{
  "encoder_activation": "gelu",
  "encoder_moe": "soft",
  "encoder_moe_every": 2,
  "text_encoder_norm": "layernorm",
  "lr_schedule": "step",
  "weight_decay": 0.1
}
Rows from expert 27 of block 9 of the image encoder, named by matrix and row number. Rows with one number belong to one neuron. Each number is 500 + 40 x the weight over the matrix's rms, rounded and kept within 0 to 999. All counts start at 0. Numbers have three digits each.
# up: expert up (encoder.blocks.9.mlp.up, 64x96x96), inputs 0-95
# down: expert down (encoder.blocks.9.mlp.down, 64x96x96, transposed), outputs 0-95
up.28:450497465464509565580520523560479501502483597542486549478506485510515500492455528498456498533540572411494467580516442466535524525476478506478484486429439488534507544466483482531533567498521512492505501504544481562477493494482464514522503508435528500467510531552464456444458447466486505500
down.28:546526462416507526512507511513426489499512508475468522547454505505552512421515449497514502441468557537452426509468542424486481524463536481414560570457593534464443542492516435508470503543516623592488526516413452545449472449459562517444508481522522444524494526538512543501512597462529498522
up.29:528468523515490494500458523417522532536492482492504475491537468504510524507468504468554492495502494509545566488466539534513494487488437571511500477507533506500446494455474479505473443509432484489499511423555468468507473544506532555471536555554504495527471494540551468489492503387511481505
down.29:436539523607500527520594482542501507444520503486491510497503509481474467495569482494466497519473514510464442504544455471540472539523534454492548512462460503512487428543537441473520555462580471560494521530488505543536520468464549469520476445433471512465473597496466512500521503520478514501
up.30:449519436547508453502499460478534568576440448453536434516553474587546441523555523481509540516580487462435415461519464485462553439490479439546535571493492493551471475511517532485518497549452499442486481501474465546433521501586513497487477515527537501487413520528493545479534576524439508485
down.30:548536475544545500516381494405407508500463546485481480571481517504536498401491487538525491510485515558518572549465484453520508475550527498439472459549508503511514465484472473530480524453548482527496512422539480542497461463451482498541474503548571497457484452533479462493491506483585536513
up.31:470462493570518491492525468515513488556562423504533522432480477536488515500480492539536474501437482457444445528506485568534504473511440440492523539551457466411531481560495533564431512531513481473502538513457535571502459522472520487486539533489505540509497485552470463566525471479488552570
down.31:452498494447493524481490465465437551510442550519530475533440490494490499548507534529516501474573569555504506508489468533509449557410547569501469482506552527473517460453536538485530513453488551491538489537450484474495528448521466549478465466485444500515543531490506538480518470549499504505
up.32:506487520494517506504474511497468511496562530464454495509480496538493515525497495505514477474492486498495525499504503499536531467553512521536486487544506472504508507540464488525476507488484521479488507481545489475471507510462547481497500508512467471473503513560485525483465493490457538561
down.32:507491518474490505512524482467485466514447521539496483472510505470483506475509500490503512536528509494511489516468484493472484556493472483483489512441493507497452529501535532506475492464544476541512494523549488545541453488526491500471504515490476494556502483493501500517568486511538512472
up.33:517526499535558515538483513475527487571415473497529437449580494594539566593480474549604473468464513485511575498547521477453500461469466499451484503428527465518482519497566459508575488517504535536471505506521480506488512493546521485609439511483481481550485526530488468486556512422509438438
down.33:468543514516443499498447516579541457424557485469465532517487537448464422480535577479486553608557463525451480515561430515505502524528516444514515461577532466476512514475480481448477457525538464486523473440475520517436464544502560493476521473494468507476489463483485563480423497523414519500
up.34:488521475541484459515511503477577544501524476453489530469546457499499471445504474498552495521506508484522497469483499477539512519464505433531487518495529501494503492465482491545525529475509501472464486485492482526457472474471502474524464507522551473520439506542508478498517469508485494497
down.34:470482479481512510575489498472486520509459502527504466543453503470470604491506532499504469525545525575488523488466467537521470530496503500451532514509454485459519486480508541487508484501537470529500547507555512535502536539484446504529534495463464513524540491521472546508500500535501451447
up.35:522474534496488490471502506513506554526507469514511524544506497458428531474496523522458461503503602483455496446556502493489542441498492541451515514519448477492455525508526544531411530533468482519627492534491542568445541555490535594422443485539466521559511500480500529409409509488494478529
down.35:485455476496525503457521479403567475523382527495474478402518466514526506526558482479536514514480466511552487552542484528488481544465509451610527560545520503600522491499527528479469525409501504512455473417575538488500509456451477490464458481493554460502568495538512483440575479523505551435
up.36:526502499549486581526593471524461491478383472528576459458489512520531576499550574561590529570558440500566545499512508417529496571453576476581583559478504582451495572428469511527528566423428366538499562452469544493528440503480578540535502518493433483425459503541486538485555445561465527444
down.36:456429511461427491506546466567545510513533463562503536494469589480494468547490465477434575472506531483454495474590514549548490495529572458428396412505490501629505522532509507477430479559494441547594485530571464547457538396479516421475536484520475500511512481503578419500450482409501555469
up.37:447495602499540461504497520567464473498526500579470505478473463517462485597587414431533527377508517367528460559514550553494501541548556502496522542500444468502496545467485493496402463448529632487445517501444549449541523476515471463469502537474455442456590470467379549540479511416417525442
down.37:517517471459532459445457472467405517477578417448526530472585505492497509515522494504574522530492493478511482489484535531476566458517447480583451565472573551473470489477411447433598505537518510491504436547462462518517429490485490530455459449424527569499424507554617408503517540567513453585
up.38:499529464608472511539419458546565475484408587459521492515466470500500460565494435481527519500561499494552519487465530462480581458535506463475546509547518505581473485522549442422500481503481418456451587485530518551501526513491421484475496528494530541415447440528488505476479510504441549535
down.38:501478472448478517473475562415418537528544471491505495482522543577457553441472541498416484525499483557490471492459471430534520514468499595484530448498424469497446468470525491543456538457542510580538439493416517549576506504506516429493508483512477425512535488507530471527484526554536442530
up.39:432544518443422437562559534442532485456480534548465509469561490516418564533538595498548627406546423580444444559483487485526565536521527460480487486523584469515422525487424566564502481460465567486487505492487428496493474537430540481453601572466538543478563562482486467452414546514461515490
down.39:524419495469531566527533561418462454543467423480455501438496544462486452493490513494509449477420565474500490481450497477512528472475491522489503493564442493430436417429425521482433470508546530462516459536476604609432493492551564489464577467517524562374576478551506480516644571573547499429
up.40:521443499479459549465573497495445544514635527597518460446539550449550497536478579503487385448502435447457494480572419482457461561437446478529403634381557508496612494537419533523481559486514489594504558468434477463550571526538549483515483470496615505456544496494503414474574568546538570527
down.40:518486565511490426479586466481528385510447455528586472488452504492510490516520420523498503483459516519514541472432613609524483416492481486588517553572514473469426554506520622477508471504456543394522500558553527520419498460538487386492585549450516544509536537462613464506436508541534529448
up.41:456499510580494465569477434543573460528425589509606573496546489496497442499465486482507511505540571525459520438482486485484563494501534496477457584482538539489477491485466513443560507464527497510514467516455437508440475493471469497460537452480527539473498500495483540433556453482467427503
down.41:549508421470574453504486504453505519554467468499460471559484468492483507476504533480453538491496479585511489481499486522444436460493489426466472449513489470449527510406531524550526517506524522520453472458525566550484566509473494481439467569581460527511502530546529530573448532458515557462
up.42:521519555471486505461535563508485496446471529496442456515487508495460522486496533467485494496528468576540489494490463472553404525499531476526534480473501530516495525439452583480493502497539489491498521520541522402459432511622477457492523475462434499443466483573466537519556560542592455521
down.42:488494482502449461538479463454549535516482526565589520500498565563597480526489500539532504525485548440464544515483492457464486463468533488535502460507509561513528547566561509513494411489434461489467501552503476508480486423447551504596484462558439460490517516446508466468405478454483551516
up.43:498472459516430415518449461558524510516533510543478544419472505545536522525499536521534568529460523474561452521560496522475546544513529515531560495480568523426575545487495547519358444522432493485491546452597500431554459531517561448489484486417570573469521463511572413467451490510427559511
down.43:418476455485476608423555491459431547442484527524490491569511520450441496532457461504464525401580522467547564534461550508557425548422503556459489478565452489503527480478501498393485544458521491487504487523425477603495454528461479531467488476494468432518507570587503432553566629530555457525
up.44:509468507475517517522497498501516529500487519517485496470461540521501469517506527441487453500522513483479469458489467530540533524513495509557475542488502499495533558468515508477501499524496502483500502505502503499451465520506472457458482527502502483475457488521487520457462529533474499510
down.44:527454505477470493494509473531481481492462480504487505502514489477507531520506522487501491505501488500444482510478519532534484531528495492508490533463549472473528519484503478488505563488503465503505525526526520511502531524486502490481450484514509510452493451507511559491525512491501495483
up.45:437501512440546512529477503524469529530550559498468578554474546460522451638491519510481482515505577422457541437422511517536529581479534474469480487456502470587422456415425486555464591513566570484516553549466459524512508538412529485469483472462525483539474569582500461407507521498485503510
down.45:532560526481468487481631587529544471423436435421475525548517460502466529475484529498573467521512465459515438509545603437509476453520465506443531517453528524476516527494536579515402463374487427504482506520463508590474517483509497565402627497565460457467553526449512557448484544458458455497
up.46:500478568528531556471473508545464469450479531518434513471541509515510499511467472502467570545485478527549548510467436482515531472480466477501470470543506480449511483512540522573476464482503464528510488456451461483517524534449556501523498512542458448457428504535509459479533481475466482506
down.46:462529485498476450500520452554505469485499483481488475456472503509503482498500580523475522485508504469452558504571501481504469530495499562463459493520584518545527525509507460482508533556482470475520505530485440505498516477558483504558508535469525523493529540493463454521510445539504546466
up.47:471536483433501491436480572520507481493510599508465514449558485528404460526432463505463509516531500545478517521439510444454423427447542544556501465472524442440541512502525525472488491524485479492580467573572495504500490517555492509555502526519483576506512520504617497461450558587559440537
down.47:443499442530530526470558537501512534489542533517508487476426498511483436444578521491497499463526543540481471470545503502549459458411518515446494443559462537473491475543474553485402482464481474435511518465492484569520496417481528519454558514512487508404471526526523453513495486500460532524
up.48:585516476496447508492479445508441463556456436520536510550503433583510517509566534482510509515581490507597442581485460522500500522438608466470415509502531522460445527508438489499512481512486434520433491417562400458497577444457525439518499447514492496547455469442430459439566497471450499488
down.48:403479537546526461515388576453513433462526437536408528542493545510516486442481456483596557529477509466519554539543480519547486563540521476439458522504433448526489494516461489564445461522446488469508479472498481537538561514486543450485497457479561515484504422483532459502557544525542582557
up.49:620501504517536470513508451456444428575463440561453435435540637519459582570469496503580483514479493491513517550454511526543534482521466436433416530549459477492547478549431486539529495521484536556517535474490438528603495503477577523472522487491479496490400555464461585412504500432464486544
down.49:421480515511516522479489445470454500500436529485508529491401485451507512510522492497486483464495494515454444358527544500522487558502457439523508572486570478474520512397443477507472498600469485463537478558465595432394586469513549574558517406572464533486537591549528463468525572561551506568
up.50:498466603518449590502512401573482548469477601441477483542581430408433535465436493459514539677468498431548496441418471412473492555545562503522457503429538459570480502497505473407441457517485525497556554502636483558479508484495468445518562514531511552473553431462513446605536510394484538435
down.50:414396463487491634447471548522536414507545416566442483470493564502525495512535483460610513415469536410592475564490435547421400575489476459454428460500490486449440485509544436607453555520427563491496455534440428540525454532501500478562541459299528466581371567616447581527452448436455511468
up.51:529449493496484458453477527502517497571479496613476401465514492490573501534550508485480525495488547514563458490451508545450441502510557538557587487444522475522463472446476468485529536526572505514511512489475476453462522428537475525506455462466466462569474487509518488487495490550478523475
down.51:522545534563497473540538514545486470433471464453434546476497529465473463464547474497498524501482482518462500512594521483523526457551546528459464535572473550560477515480458462436466433512459490497508469506504511565506503586552522512444508437525534523451507505518468488496530493495473458518
up.52:518575504468548537506430514512539458456484577374496454470502494493502554399562536537539456688529482609420580491490479477592486521541536456468462548537544516389465531574512567537505396404501481517471553531606424542545421478471477483486458441550446505478460515461549468507590520583474406460
down.52:464577496457469533454532484514626556535443400535576429562501515528545477562402498500557590406485518393521450494577529509422482513491500513471516505494440525605527475432500515537483543512518511485504540553341510460497521520523550423531395471531478455493525529540435508470477494464498572577
up.53:463536527465528467485498538479508488532508456444542550533440501537482536521527477513456466505483541496492532510521469530481482500495502527534503501534527515526522479517496471569486501522465508492464480433515462521477509451428519471524507500493502493565502540508432517513564529486499496510
down.53:524475459570511465507522486540464483457513530512504468514505453511514500457546473534551524486532493471482475546527516537532484497514536491470509452528524476476501551518509496473500523449514472521478519545519531518508487537527533545529526486481468476522517475477512496505469478552527554476
up.54:473508488502500484504495529504488438541520459469486500461504509515482473515496459505477505517535534547513471514530505490512471466480477522475509486491457525538432513493455454526539430541533496544468492476539482491462500479475465407499513514520535459545542467430493541528504519489535504493
down.54:487497525495488496514508530477526471452462520461445533515550538496532518518509466508494519530480438530491537556414475541554497462506462521497483482489546517512506533541491488511505473547500453458509521526516485471500502485489501475449443492527544568478488458486508495445518501512516534489
up.55:521411460537522487435543582530504537462576471541532586447527513457484529498557528530493422540453467430454596536500495513489408497481526497470428496471546420502619465557532544638499573444440502596536607482472481547485467502442544470539451574498515528538439546532540444501580465474500517418
down.55:502523542475521578470576459571532464531488467552479443563465483456521500544514538461479533472521515511467476496530558433518515517490505501501489545558544535476463505484484629375552479474484426414617517552433488488506560478522458490517541495470466519445541481439539552409455561537493476446
up.56:472506406497512521499514514542511531442509481496511533518545530447513518453471522484477491484423490506500496419528474454438470548530432503500536563470561457504481554544491466506556472468430468458490506439554454526512487504551589472487530447547531596539446464457538478575513443530494467518
down.56:549448595494468518463543516520566442496494507502515484523452511484510521494492532473474446440537512445506506477547569583456483469439551486467462535517498413460510483533545624516424458514529488520490481527534550494426537487519409495469513570459471426462504473498533500429482537520506520457
up.57:556535567467512490455446516561456448502533524453476510498492478560474459521511537468474484494491500508508499542450504507548461533465506419481473529532535535512474464492500499427533519496522475520528508495482516556438544486548492424570496496487490477473483499518553516509509558492503525443
down.57:483464491502498519532440485523548567487533434570501437448489544511483499452501486541600567537460476525427447533507580485488518482533482584522480465498499564522538513491556560517513456534418456474495553520502493469518493582488526525557553472529455478508514486418429436462528460451435563524
up.58:492526468460491497519524559506510541508538556487548465519523510504514515430489458463504421578448437439438524470532463461546504478435516508473502560493467474531563456603430472540498457438482552496448475504485484505562447545476531517550581449534603509482558475531460517544540476503488414469
down.58:470454466505500524472462483470513513557421452509496490550456503502470549539514570510521556484552593494511549467496465576451524461531482466515397462531471536436484527439523569463567469538583496381526499529516607507491519454491481452465459591465459536547522467402491508504500434504496557572
up.59:477454475532443461503456579450470509531467494487526587529471483506505600411484452492530471499542467545558462559475482513558503508490512601475496464508524539457585488545482533427469523498491473513519475524426510535484563505436443470479480458588509472515504471441518507532460562514531477530
down.59:536557496456505529560532399522552572545521483513482404459526486512509488552548531565467493497469483549440554475531517480501513469478441486557518573461427500549405480491508523542552552466482535493472541449567494502501443500554498527452510539461553564497489507549476508479564460557518485555
up.60:485499549494524469504528445501548581463487476474508483454472487485451478444468448420550474543458512543535562535524531475496486493537595521492444450398533487529427406481533466487484462545483537500529485646546418424508500549517493464550520477527426531495488512522468489503414521457498463440
down.60:558500532549354530526523495503547462445546489518496569539479504499511502475580528494542563580522527384566468609470416523539499496474431396496530496521496534469486522474538559504451486526491443529435459486472532523466422517468426558547471465511529430431455496563477563492512507486456489503
up.61:483558527571420405527480496395552488439476480473535518487469505462523564552556470474483492520478430500495464490545492526517508478508530511481458572501508488489512444564477462497548465563514515479503480471495520536506510499552471483516487519555476473485433457462493501554581460539444485558
down.61:522451511463466526527450492531463542550512472443542456466532548517543443404485502594597513533492580472454529504475474461436500524524505453564543431504481537544473491503566457481461517431488505494495513509460481522512509525477464548509458526447515485510532536571451453439460529429482500535
up.62:469480506540463512533513512496481485468510466524469519523467429520502536508499517529489448490506526466483476452509485483509492532427463527482500477479499495526509489511478519485499519500440489489493463451494519539488502526495497498511515496502512502535520475496482538522465493492496504507
down.62:522489494467493545488505532471465551515488489513482483577478521521503514514511476500463527476493576519491486436505516537486530506488491478531482478467512536466499489483494458509468547531490531489518470470519490500502515525480492487435459526417526497489467499513498498462495532538467471523
up.63:520474486499474439564482523491488546556484528508478451496449525528459509575508496542496547450593517450477410501434544539507458552530481556526465522452447467490535526487525531437505475528480508487476496510425522514487557480500422572476470444472569456505527507489451499523442560432497502549
down.63:464530510508496455470536450400492510472489509479489489533556469520571523490508466423487437507500496523510527482431486434516611421531502481472515489539551546448485455469433426522516531522510530527557471450488483482517446558516533440477514471468480591498459553502568559434534493556594450520
up.64:456482420490435458510504572481424500543513452469453529486522465457523581458524519449494534509536506604527333474480504551482492447589467490604525450464519451472454486524549483461506537514487475443499516463472505450494546465469521455497533560514460490495473457492421447511485579561483567477
down.64:552558557476440503510557423472476421503476549516550465469549505495517429522475455545507452477503485512469593462444501510489496486513534515468433522508528549481480433551437475546495466494577572497535487569509423584534418464531514516441505468580520558467450534502568514535557505417512395532
up.65:464522428478477474529445404480517487563495465490552541473551528467542499436493451563493527497519571559434397475482486444452498560553420494504581517524541438524474521504566477481516503476471515477487530471474439514512472480478498489490529411583576474553530429505467511510481534459508509535
down.65:559467495486462542540493589498425584533465508478520529540505487522510543446446483442491447511505540531572528498543547521472475416463514475478439586492411437458463446487497474518496528516581543590516501562540486513414553505522508503478459578622476486522471521483501490557508450526532542562
up.66:472522522483543541525509550504516493475544503465488497508488520502497532517518448452425462468517462519420497464468516531508468464496460467493562477521551485549550522521446460521452490555542527471462545467437381539469500502499487516442477513524500534580409508530566492514453521552500502590
down.66:498481523435526486441538536458487481549493510502518516535485491478571528485450532478505439487472551550532540522493485458452600528470550488478496558466455499508445521511462527505549492489520447451501508523521490504544475440526450437547529590439477479483597521480498487458538413496472529537
up.67:454551470476545504554566463493521508603470551538524437510505510470450450479478522487501404490478534518550543401550474518461508427551453540519522522409469524439487458458592464473541528549595495501411453509460540504556562472505467505469586525441585458462431525586498511509492506516459498465
down.67:506430574485431402525373542468512429446551460489517484559528565523549509501516526532556558454442417499526589507429493582548533456500469534454563472561528503435486502534527564616460475390474579502514477417573532556448495489459533421492390481525558480577534542493562504541492525483492527454
up.68:566414496556474484486504489451447474423477499506461446562468558526545376459517507479472483482505519420572496418578526510466460503488529509492462469505457514537571478478477416456557538549538499549471504448446558489550566481549492514523540465545533452486453465545551469511559539507479540471
down.68:457455564483461521502496527519499515563516484512506506474545485460526508485472483492535463500447490507465519566437497453467492398579501546472522606532532502525484558510477546577478463489451463458526543519537421471510491512471559438469458496507565514525544480418499483492494495511468488476
up.69:534517460588555510486523511501455453590559437412527524469414500557489548452547528549532534506500476460447586593503455506513475525507485481521606452423517441475466528524494503591545513553470450526496499512487512485513448538444501580541437532502519430470432541570466485547514512487539489457
down.69:479445467499471429540524446493546599469451560533507492596511542495497469539448474523451489488492484585511464484494451439551429569524481484431491498581518509592584441465434537359509464517467524444520516497454508478484518554497491399486548493520482569529544472434502570475468403451447488564
up.70:542485539580564610434385404553504553574405422488481473476514530512493527497473493441506536609510524576479550531415478462492438488574526486419591543526452421530481517550577515478518494547461462521556539473565464537481527497505513509512485452482486517492513541476488495457511445462452424475
down.70:475487484472465508454567526479481447396453523526497526514444527429497565480497468488485497465448501434467410555515472409480453646426585452497530492527550436495492507399520486471495483490528473525484472502480543507483529456479565528514534453523511470457501469501516532488538474509590539441
up.71:515587540532507504544439426439478518521587523583435508522462494496415455543458530565525498527519464549444529458508527550471499530504460497464478514571437511482486459460500475551521544423447451515468507459513546552471506537475513550478477471513440443485465478536474496527446588465460507513
down.71:538534440492452471427480525497538517508521522455538538416484471497526490483514536518562482524449498508495486462501437514499498479440491536455522519488548531484550570510536470526498458503542445505477545484529533510579490551449496504482454505537440420491516461488608537470600471507443464508
up.72:505508517484494515499539609445549489486516469511502538517452480508411556492452492483532484463493480584482514498483489460450589525499468462454434499481516470451491503471478464577529500543530522466508500481487485433493427524513544468512555559460524517448483533544529467510540470533557458511
down.72:457512534532458473469532535495448501512487464505547455501495527484511507449546500555487375529483506481493456474480527473479538549548554507456473467527522474502498489441510456499472463504555488461526538487473467549504485500542585467502496544486506507487477444508514427501574453506557531473
up.73:533569393490468560451609391514547490509528522455597416499489534405510542487493520500520528549508490538511506509507471538480509498496522497504493546446497537550524531385528505412647478532439430571482566516568568435513429439483527523537582519625528467470531519464539502625516521472473516414
down.73:511469522491491523523413576523518524517477423546532490528538570517477624420545431474525529555545557441589519526604555504448496522502540479402489504506526439501438493606515506580326486446528574446525478616416510547422621552534472441493540522493520474483499459482499531466427471431600495523
up.74:419527497501527471508508559450506466448526489497480512407556505485526510530470496508410484492461526526482548438509568532509510529473475498498499473490398516608504516462476526525487482514532467445456528444508588495467528522514523515490457499555480496478480521557477501494506484480481541470
down.74:537452506547514463552467518507504550540522522466558475491447448531498443521527502548523481568563487489511523549511459447498472497512563524503486485501573454480533506604523474505509486459495488473556479545474456543536470467453536464480522485466506499461516477455488485477506530459512506520
up.75:535430405507510515436601495511504396527538474513586473487503487464537469513621529495546488523449533441524498538556457484521502520498426423544554572495553491568526578504442500464482536494480524517456452404514474484515507514407576473530526440505513495479475500498468541459517489450440485518
down.75:439506516475467438535468481503507534501447456557527544536485566539536530479469523485502529472625492505452473454424473552435478465595534486510544502503454416425566471468475553438550457544552480439510560551475553457498502458440487558408489614574453583528451438490574417549511548593538513588
up.76:584444534539459562487455455532516522560398507529447496503570494577531444419523520487464525509580519427516428554519475558432489490423535521424503473448409548486449533548478492516498580464559465501511550518562551518481512496546473463488490501478495477506447454529456475508522542470450529419
down.76:570552570484502507540434500461512493501470434490359498534424504454512490452566451499504564524476440519471502426470482493511499564557531527515509576484516530504498478375505464536484499512408600470526516498414472541469513473482513495443468483460605465529539521521530591547455468578520485542
up.77:480482565518540456476587564498460462549487418484476466540491488529556485477521554481505489513564504471413458534482504515526543561493457528577438517447467519500465497487524535522530502548464492487471431513526622499574424450584578458506487536456430512523536586504423378572499494487578443485
down.77:513511506521474521541463456478553508496530557559531547437531493535530456543521486478493481512429469408533563477551523515558531481498454450507497472613500519526539443612488474454464447463537504505520521527471436480472459545381548590560508414490521483534513430472485524507439429509510599447
up.78:461528458537486427524503464512574581501488407421497453527499462474523453476478523463491475542561529522491463442415502519506503491545528440497438563485534473521483491542556547485407504500493429481554559458481474562506431459484551372492507532499575513533479462489510360502482537552493536474
down.78:525533488566559540446521499473391569518467507576553522511450480503530485463551435516490518455500554454543553540481495498485469467467515491391474546485440463534502509528447504520447510497495546450513559539413464435537511444500433537498505474494502473494523538567517530543462478443491492455
up.79:452513481417559490510559453481407468531426442538489453497513571487563567516478434509531532504482484520506454492491489497504519490525546528548510543530467549517488442422601483491536482470499501482404505442446466473507508519485528489450538462470512415481546508531457578549528465576485498482
down.79:546521477512482453527463489553548513530479420461609540471461506484461427500486461465557415503511528541553574463523518570430480453480493554394465510461532538519504617556415417471472479470503602511580489517604449517475507489534553529505412547578535490522451495492511393489523465419494474476
up.80:473501524489490488490449544495521485503533516473544463445463481586498541493512558501494539515535518488505458519447454514446478522469502502460505457519468466478433544430475528509496556548467489500492482571464536535477538538550527554527513471497466465474556425490495468470492482516463541480
down.80:455485456484475499589563519522511545478491473540454510525528552409492508539461466521499506504496532458494516457535519510561522536493464533465527542542508565500546469530479510557483499520514459429522471490524525474466505484487495458449511544497547492481489512569510443512546478398486488498
up.81:533509455526525472504442518490484531551487543561484462497504490446523553523450491491436455474484533538480483441486504541516536548497503532547524517488505564500456505542531422491458480486472478464513531523433468527472505527509501464474549514570478552513536501514542470533526581458522535478
down.81:544493492454470526498576460444513541489488475429523510505520494509477484514500509485467436496494490499516506489451507565489432443512473540506508497538505529461519501527549490450529566517516480469465503467445510473523507496464582509477523551485529494534389586558491477472502531548531462446
up.82:513479529508483512534519501465532499453500506503488572498506494489525541488464498483474580563454488457505465486490507520458505480499521545534488511459437522497494504486495418513484485532569497533596480519445479504491474464478461537479520522514514502556523473467523487538515482521499439468
down.82:496496475457492473485494458526480490531508478479494502474500569477451494475496486524533465462472513509500517498542523493502480461507474479464517517513517522474515488465454561548482540469476523478463511477642544522470553529538524491462515518493473436488510544535421557486504512458457500522
up.83:481479549512521499459444467526487489549503589505481505532522520493546518529548448465582566497529576382500526482529510466455509485560554570496460476501434478489520529459492428558446424551521543508524571506482487489585484520510484511443436492461506466539552490525458503482455552399520490432
down.83:472488527480535477526566500541499459478533403414469502466547486530499508535462490469520453429523497467550527493480534535506470476538473458531545591557482564432487495449453492444490509510533448460511431487507509471500522448501529489470522483469508456495470544530552477549562527545434460552
up.84:494578492496499491450449513501494514487499506465465496501466489472471547508491506538472501547488520521499518477542543511548474500531453502500477433472486497488466488521451507509462462531518506531529517521517563519484494490473490491469516501453465508504487524478462478488512514524538505515
down.84:484448547491521514518521473511520468469494490531533494488533471508552483507530516484520490489535504491458455537500508511485510496439516514522537519515533497516503507487505506506519505475505488479504475483497524437555481532500480529501469499481478538517519541467536528476494470516495494502
up.85:540503553424383431582493481483569519527453585553485475515521484523500419522482469530459578488540538415533461523466536535507489560521489518533507494493438540421472487513496487550550472529501537503465452515499502429539494462484458511449557517415443468536600479482444454425531502453513476463
down.85:468487483488587537516532507546421428521529497470469551507433568472506400404485512448535487490444440462543492469517517495507529449507556521469496520464542555479476554531442453445463469493533507467549525556463471498458591561529511483506507443498522579478478506528522563584486480472515489545
up.86:452566473537544533483557522518529523509485528519515578404517491495484515455482443508533526506524530532533530493498449497509560495452478428522530516434557497581452512396537477483474455449490480521458448585500461436512494547483488593536524516465503481450498537538544468556489458522439495443
down.86:517487462501456488526501450501495474458482382501461522580512488470415480475581494589489520603538540400462517509530497514460524519463570493462486538547480525570551466506528523417513589505552506507520537507509564508471454579459421468417477486528468516501465452510421495532527499455508498464
up.87:520495410544525501492458469486576502472536470472484520523509499488503442459398472456486445496439487532508532532456599440558456512455504467439619489527547412504469520471484558536525464476504490554507425409566526531536500489483521516568502483558508535551465495505481537560578529481589444403
down.87:498423544538537533496514541603566530445474483522522541463421519452455507523455579492509478539511529416491536478487441510454400563496520470493479567438467410564497514541499520436503496492527436488458623537502565491447504516552515501488526410526436564448472491516485436441449464530436496523
up.88:504511493484556493525537512495490514492471516497492511496480506529482478520510506480492474556483500499466498511517491492520465495432501519505486468537500502527497558503512498512441493470561485487470470492492492524482554505428475463544529522498524486464489492556451554479475506499490532496
down.88:530508525497489490514481518496503482503518499485488513490480513463499491486521439505468469521497503493474484550455522527495520485505530476542498506470502503472467500523570543506492533484525465464493473539546507478532471495508527488503546484503501470498555411446473534487520512492522477430
up.89:566504482522501463473438506473517576552518446545438515548476503544470530433523498569525468481571470462473462468511487475498488493544460503447572573495460441478612520555494470461520479493515467544543524489494501546501491538499492512428437491519488500512564446522479509503478483521519513520
down.89:472467469473492552505415448392512504484404508446546466463487485510487507505491492449572560500466536539479579549462432483502513495509545436525528537468543535529493564437519584540486516476539534537472502488513530466527478476475457505486465537502525545435479452506452485494572509533550467563
up.90:456539457499562498491535457485504470480559509480572537456469529488519577466527561506463486521493473522477491479487434482457477523519517527511490529530443560516476520446421460546486444533564499494441523500491494485506511483479526487452540520454464497517489493418522504497502575569526555387
down.90:536466510555443474500517473514480487568465491524537535519456480536489434518516482500522477461532517539567544447540529550492463506450505568434448514479547442433511466534601515506451571443487510450534503564508441447445531478499505417514500494563548515465490536588473461501524489514508508620
up.91:525444444489532555544479534510546488470496501497518594471460552494506521500518480487588468467535452441477441540557496451562496507506534541551461462542493557461510405481440473530489528516494528481508508540499533483469506504524461500464449544511521438490526571574403473489449580511494460515
down.91:503548454498495480482515443420505494536486497553538464493470442517499458443482545455480470517479459459575555443453502515535492487480404496489507525500501564465528507474532566541485508569536564502502475501473438434573477489499551526528521476485506516492535522497495557505526497583421454504
up.92:503455490456453522510435465470523450470452419459462469491489441500509469490546507504508500484546490516552481459522535536497520480495529501557458486512466516537495502487482470537466501533512503504461459448529521495486518505559565495533510482443465521460534532453430537521552440507473539515
down.92:460514488536554503548517509511438521551540562529508471495507524479493492536472488536533499522517481477465538554530459504506476486553530558481471508516557511541519498552458456472524537488496469526478523525475462460537464498443493490507446549520548485515409515564532441471443568492501500486
up.93:522507542535458474530491509471453473488440520554498518516521454476486518462477515485485472502536446504517486482528484465493569526460519528479483470465503481496543445506486487452541550531435494500511482532556548545531527503506430500495587513500500542501507460561481536470447495459505484425
down.93:524510528499491576560489541493533488515537498483426473502480476543490537509501467571510565557459539532471529440439513506551526492481455452555549458460477525523473533479497477538508543501514506482507511452462511462474491484450454474474476495471544502538499468554533493514524478481484505501
up.94:486525497498504519485501482469497507536542506515510507505516534472452507517486441501498450481472505499482501545444500516492499520511516483466527493503453546511510535487519499522493472504477470447462564522522470455490460477548427537499496556470507501495509512490493488525479457454476538471
down.94:478502527480504491497499512500530506506517550470485525486470460563497471507490502523468519470516532521541455535481524427494527562483537507524418526485546507485460475530536519443492483472486480535510477526495574540524560493489483483485499456479470488462505486543511545494442480504487486501
up.95:551516517473474465461442501497456520515477468474528531530461556513496498488469465491485471517512521526441491487547549498489505455517480474449519513520492476462532481526522554525528489497515494509533516510534488528456484486505489475476474498425533478562498487534517512488499551497537537566
down.95:479515495551487473528533455488504515448466485493504540496519448489519473472492524449550500521448547468520539545423507474503516471465528462491530537457434470521468524492492452537528508481463496536463528488482521488547484513488525584470515505503443536479476486450455519409500527524517473444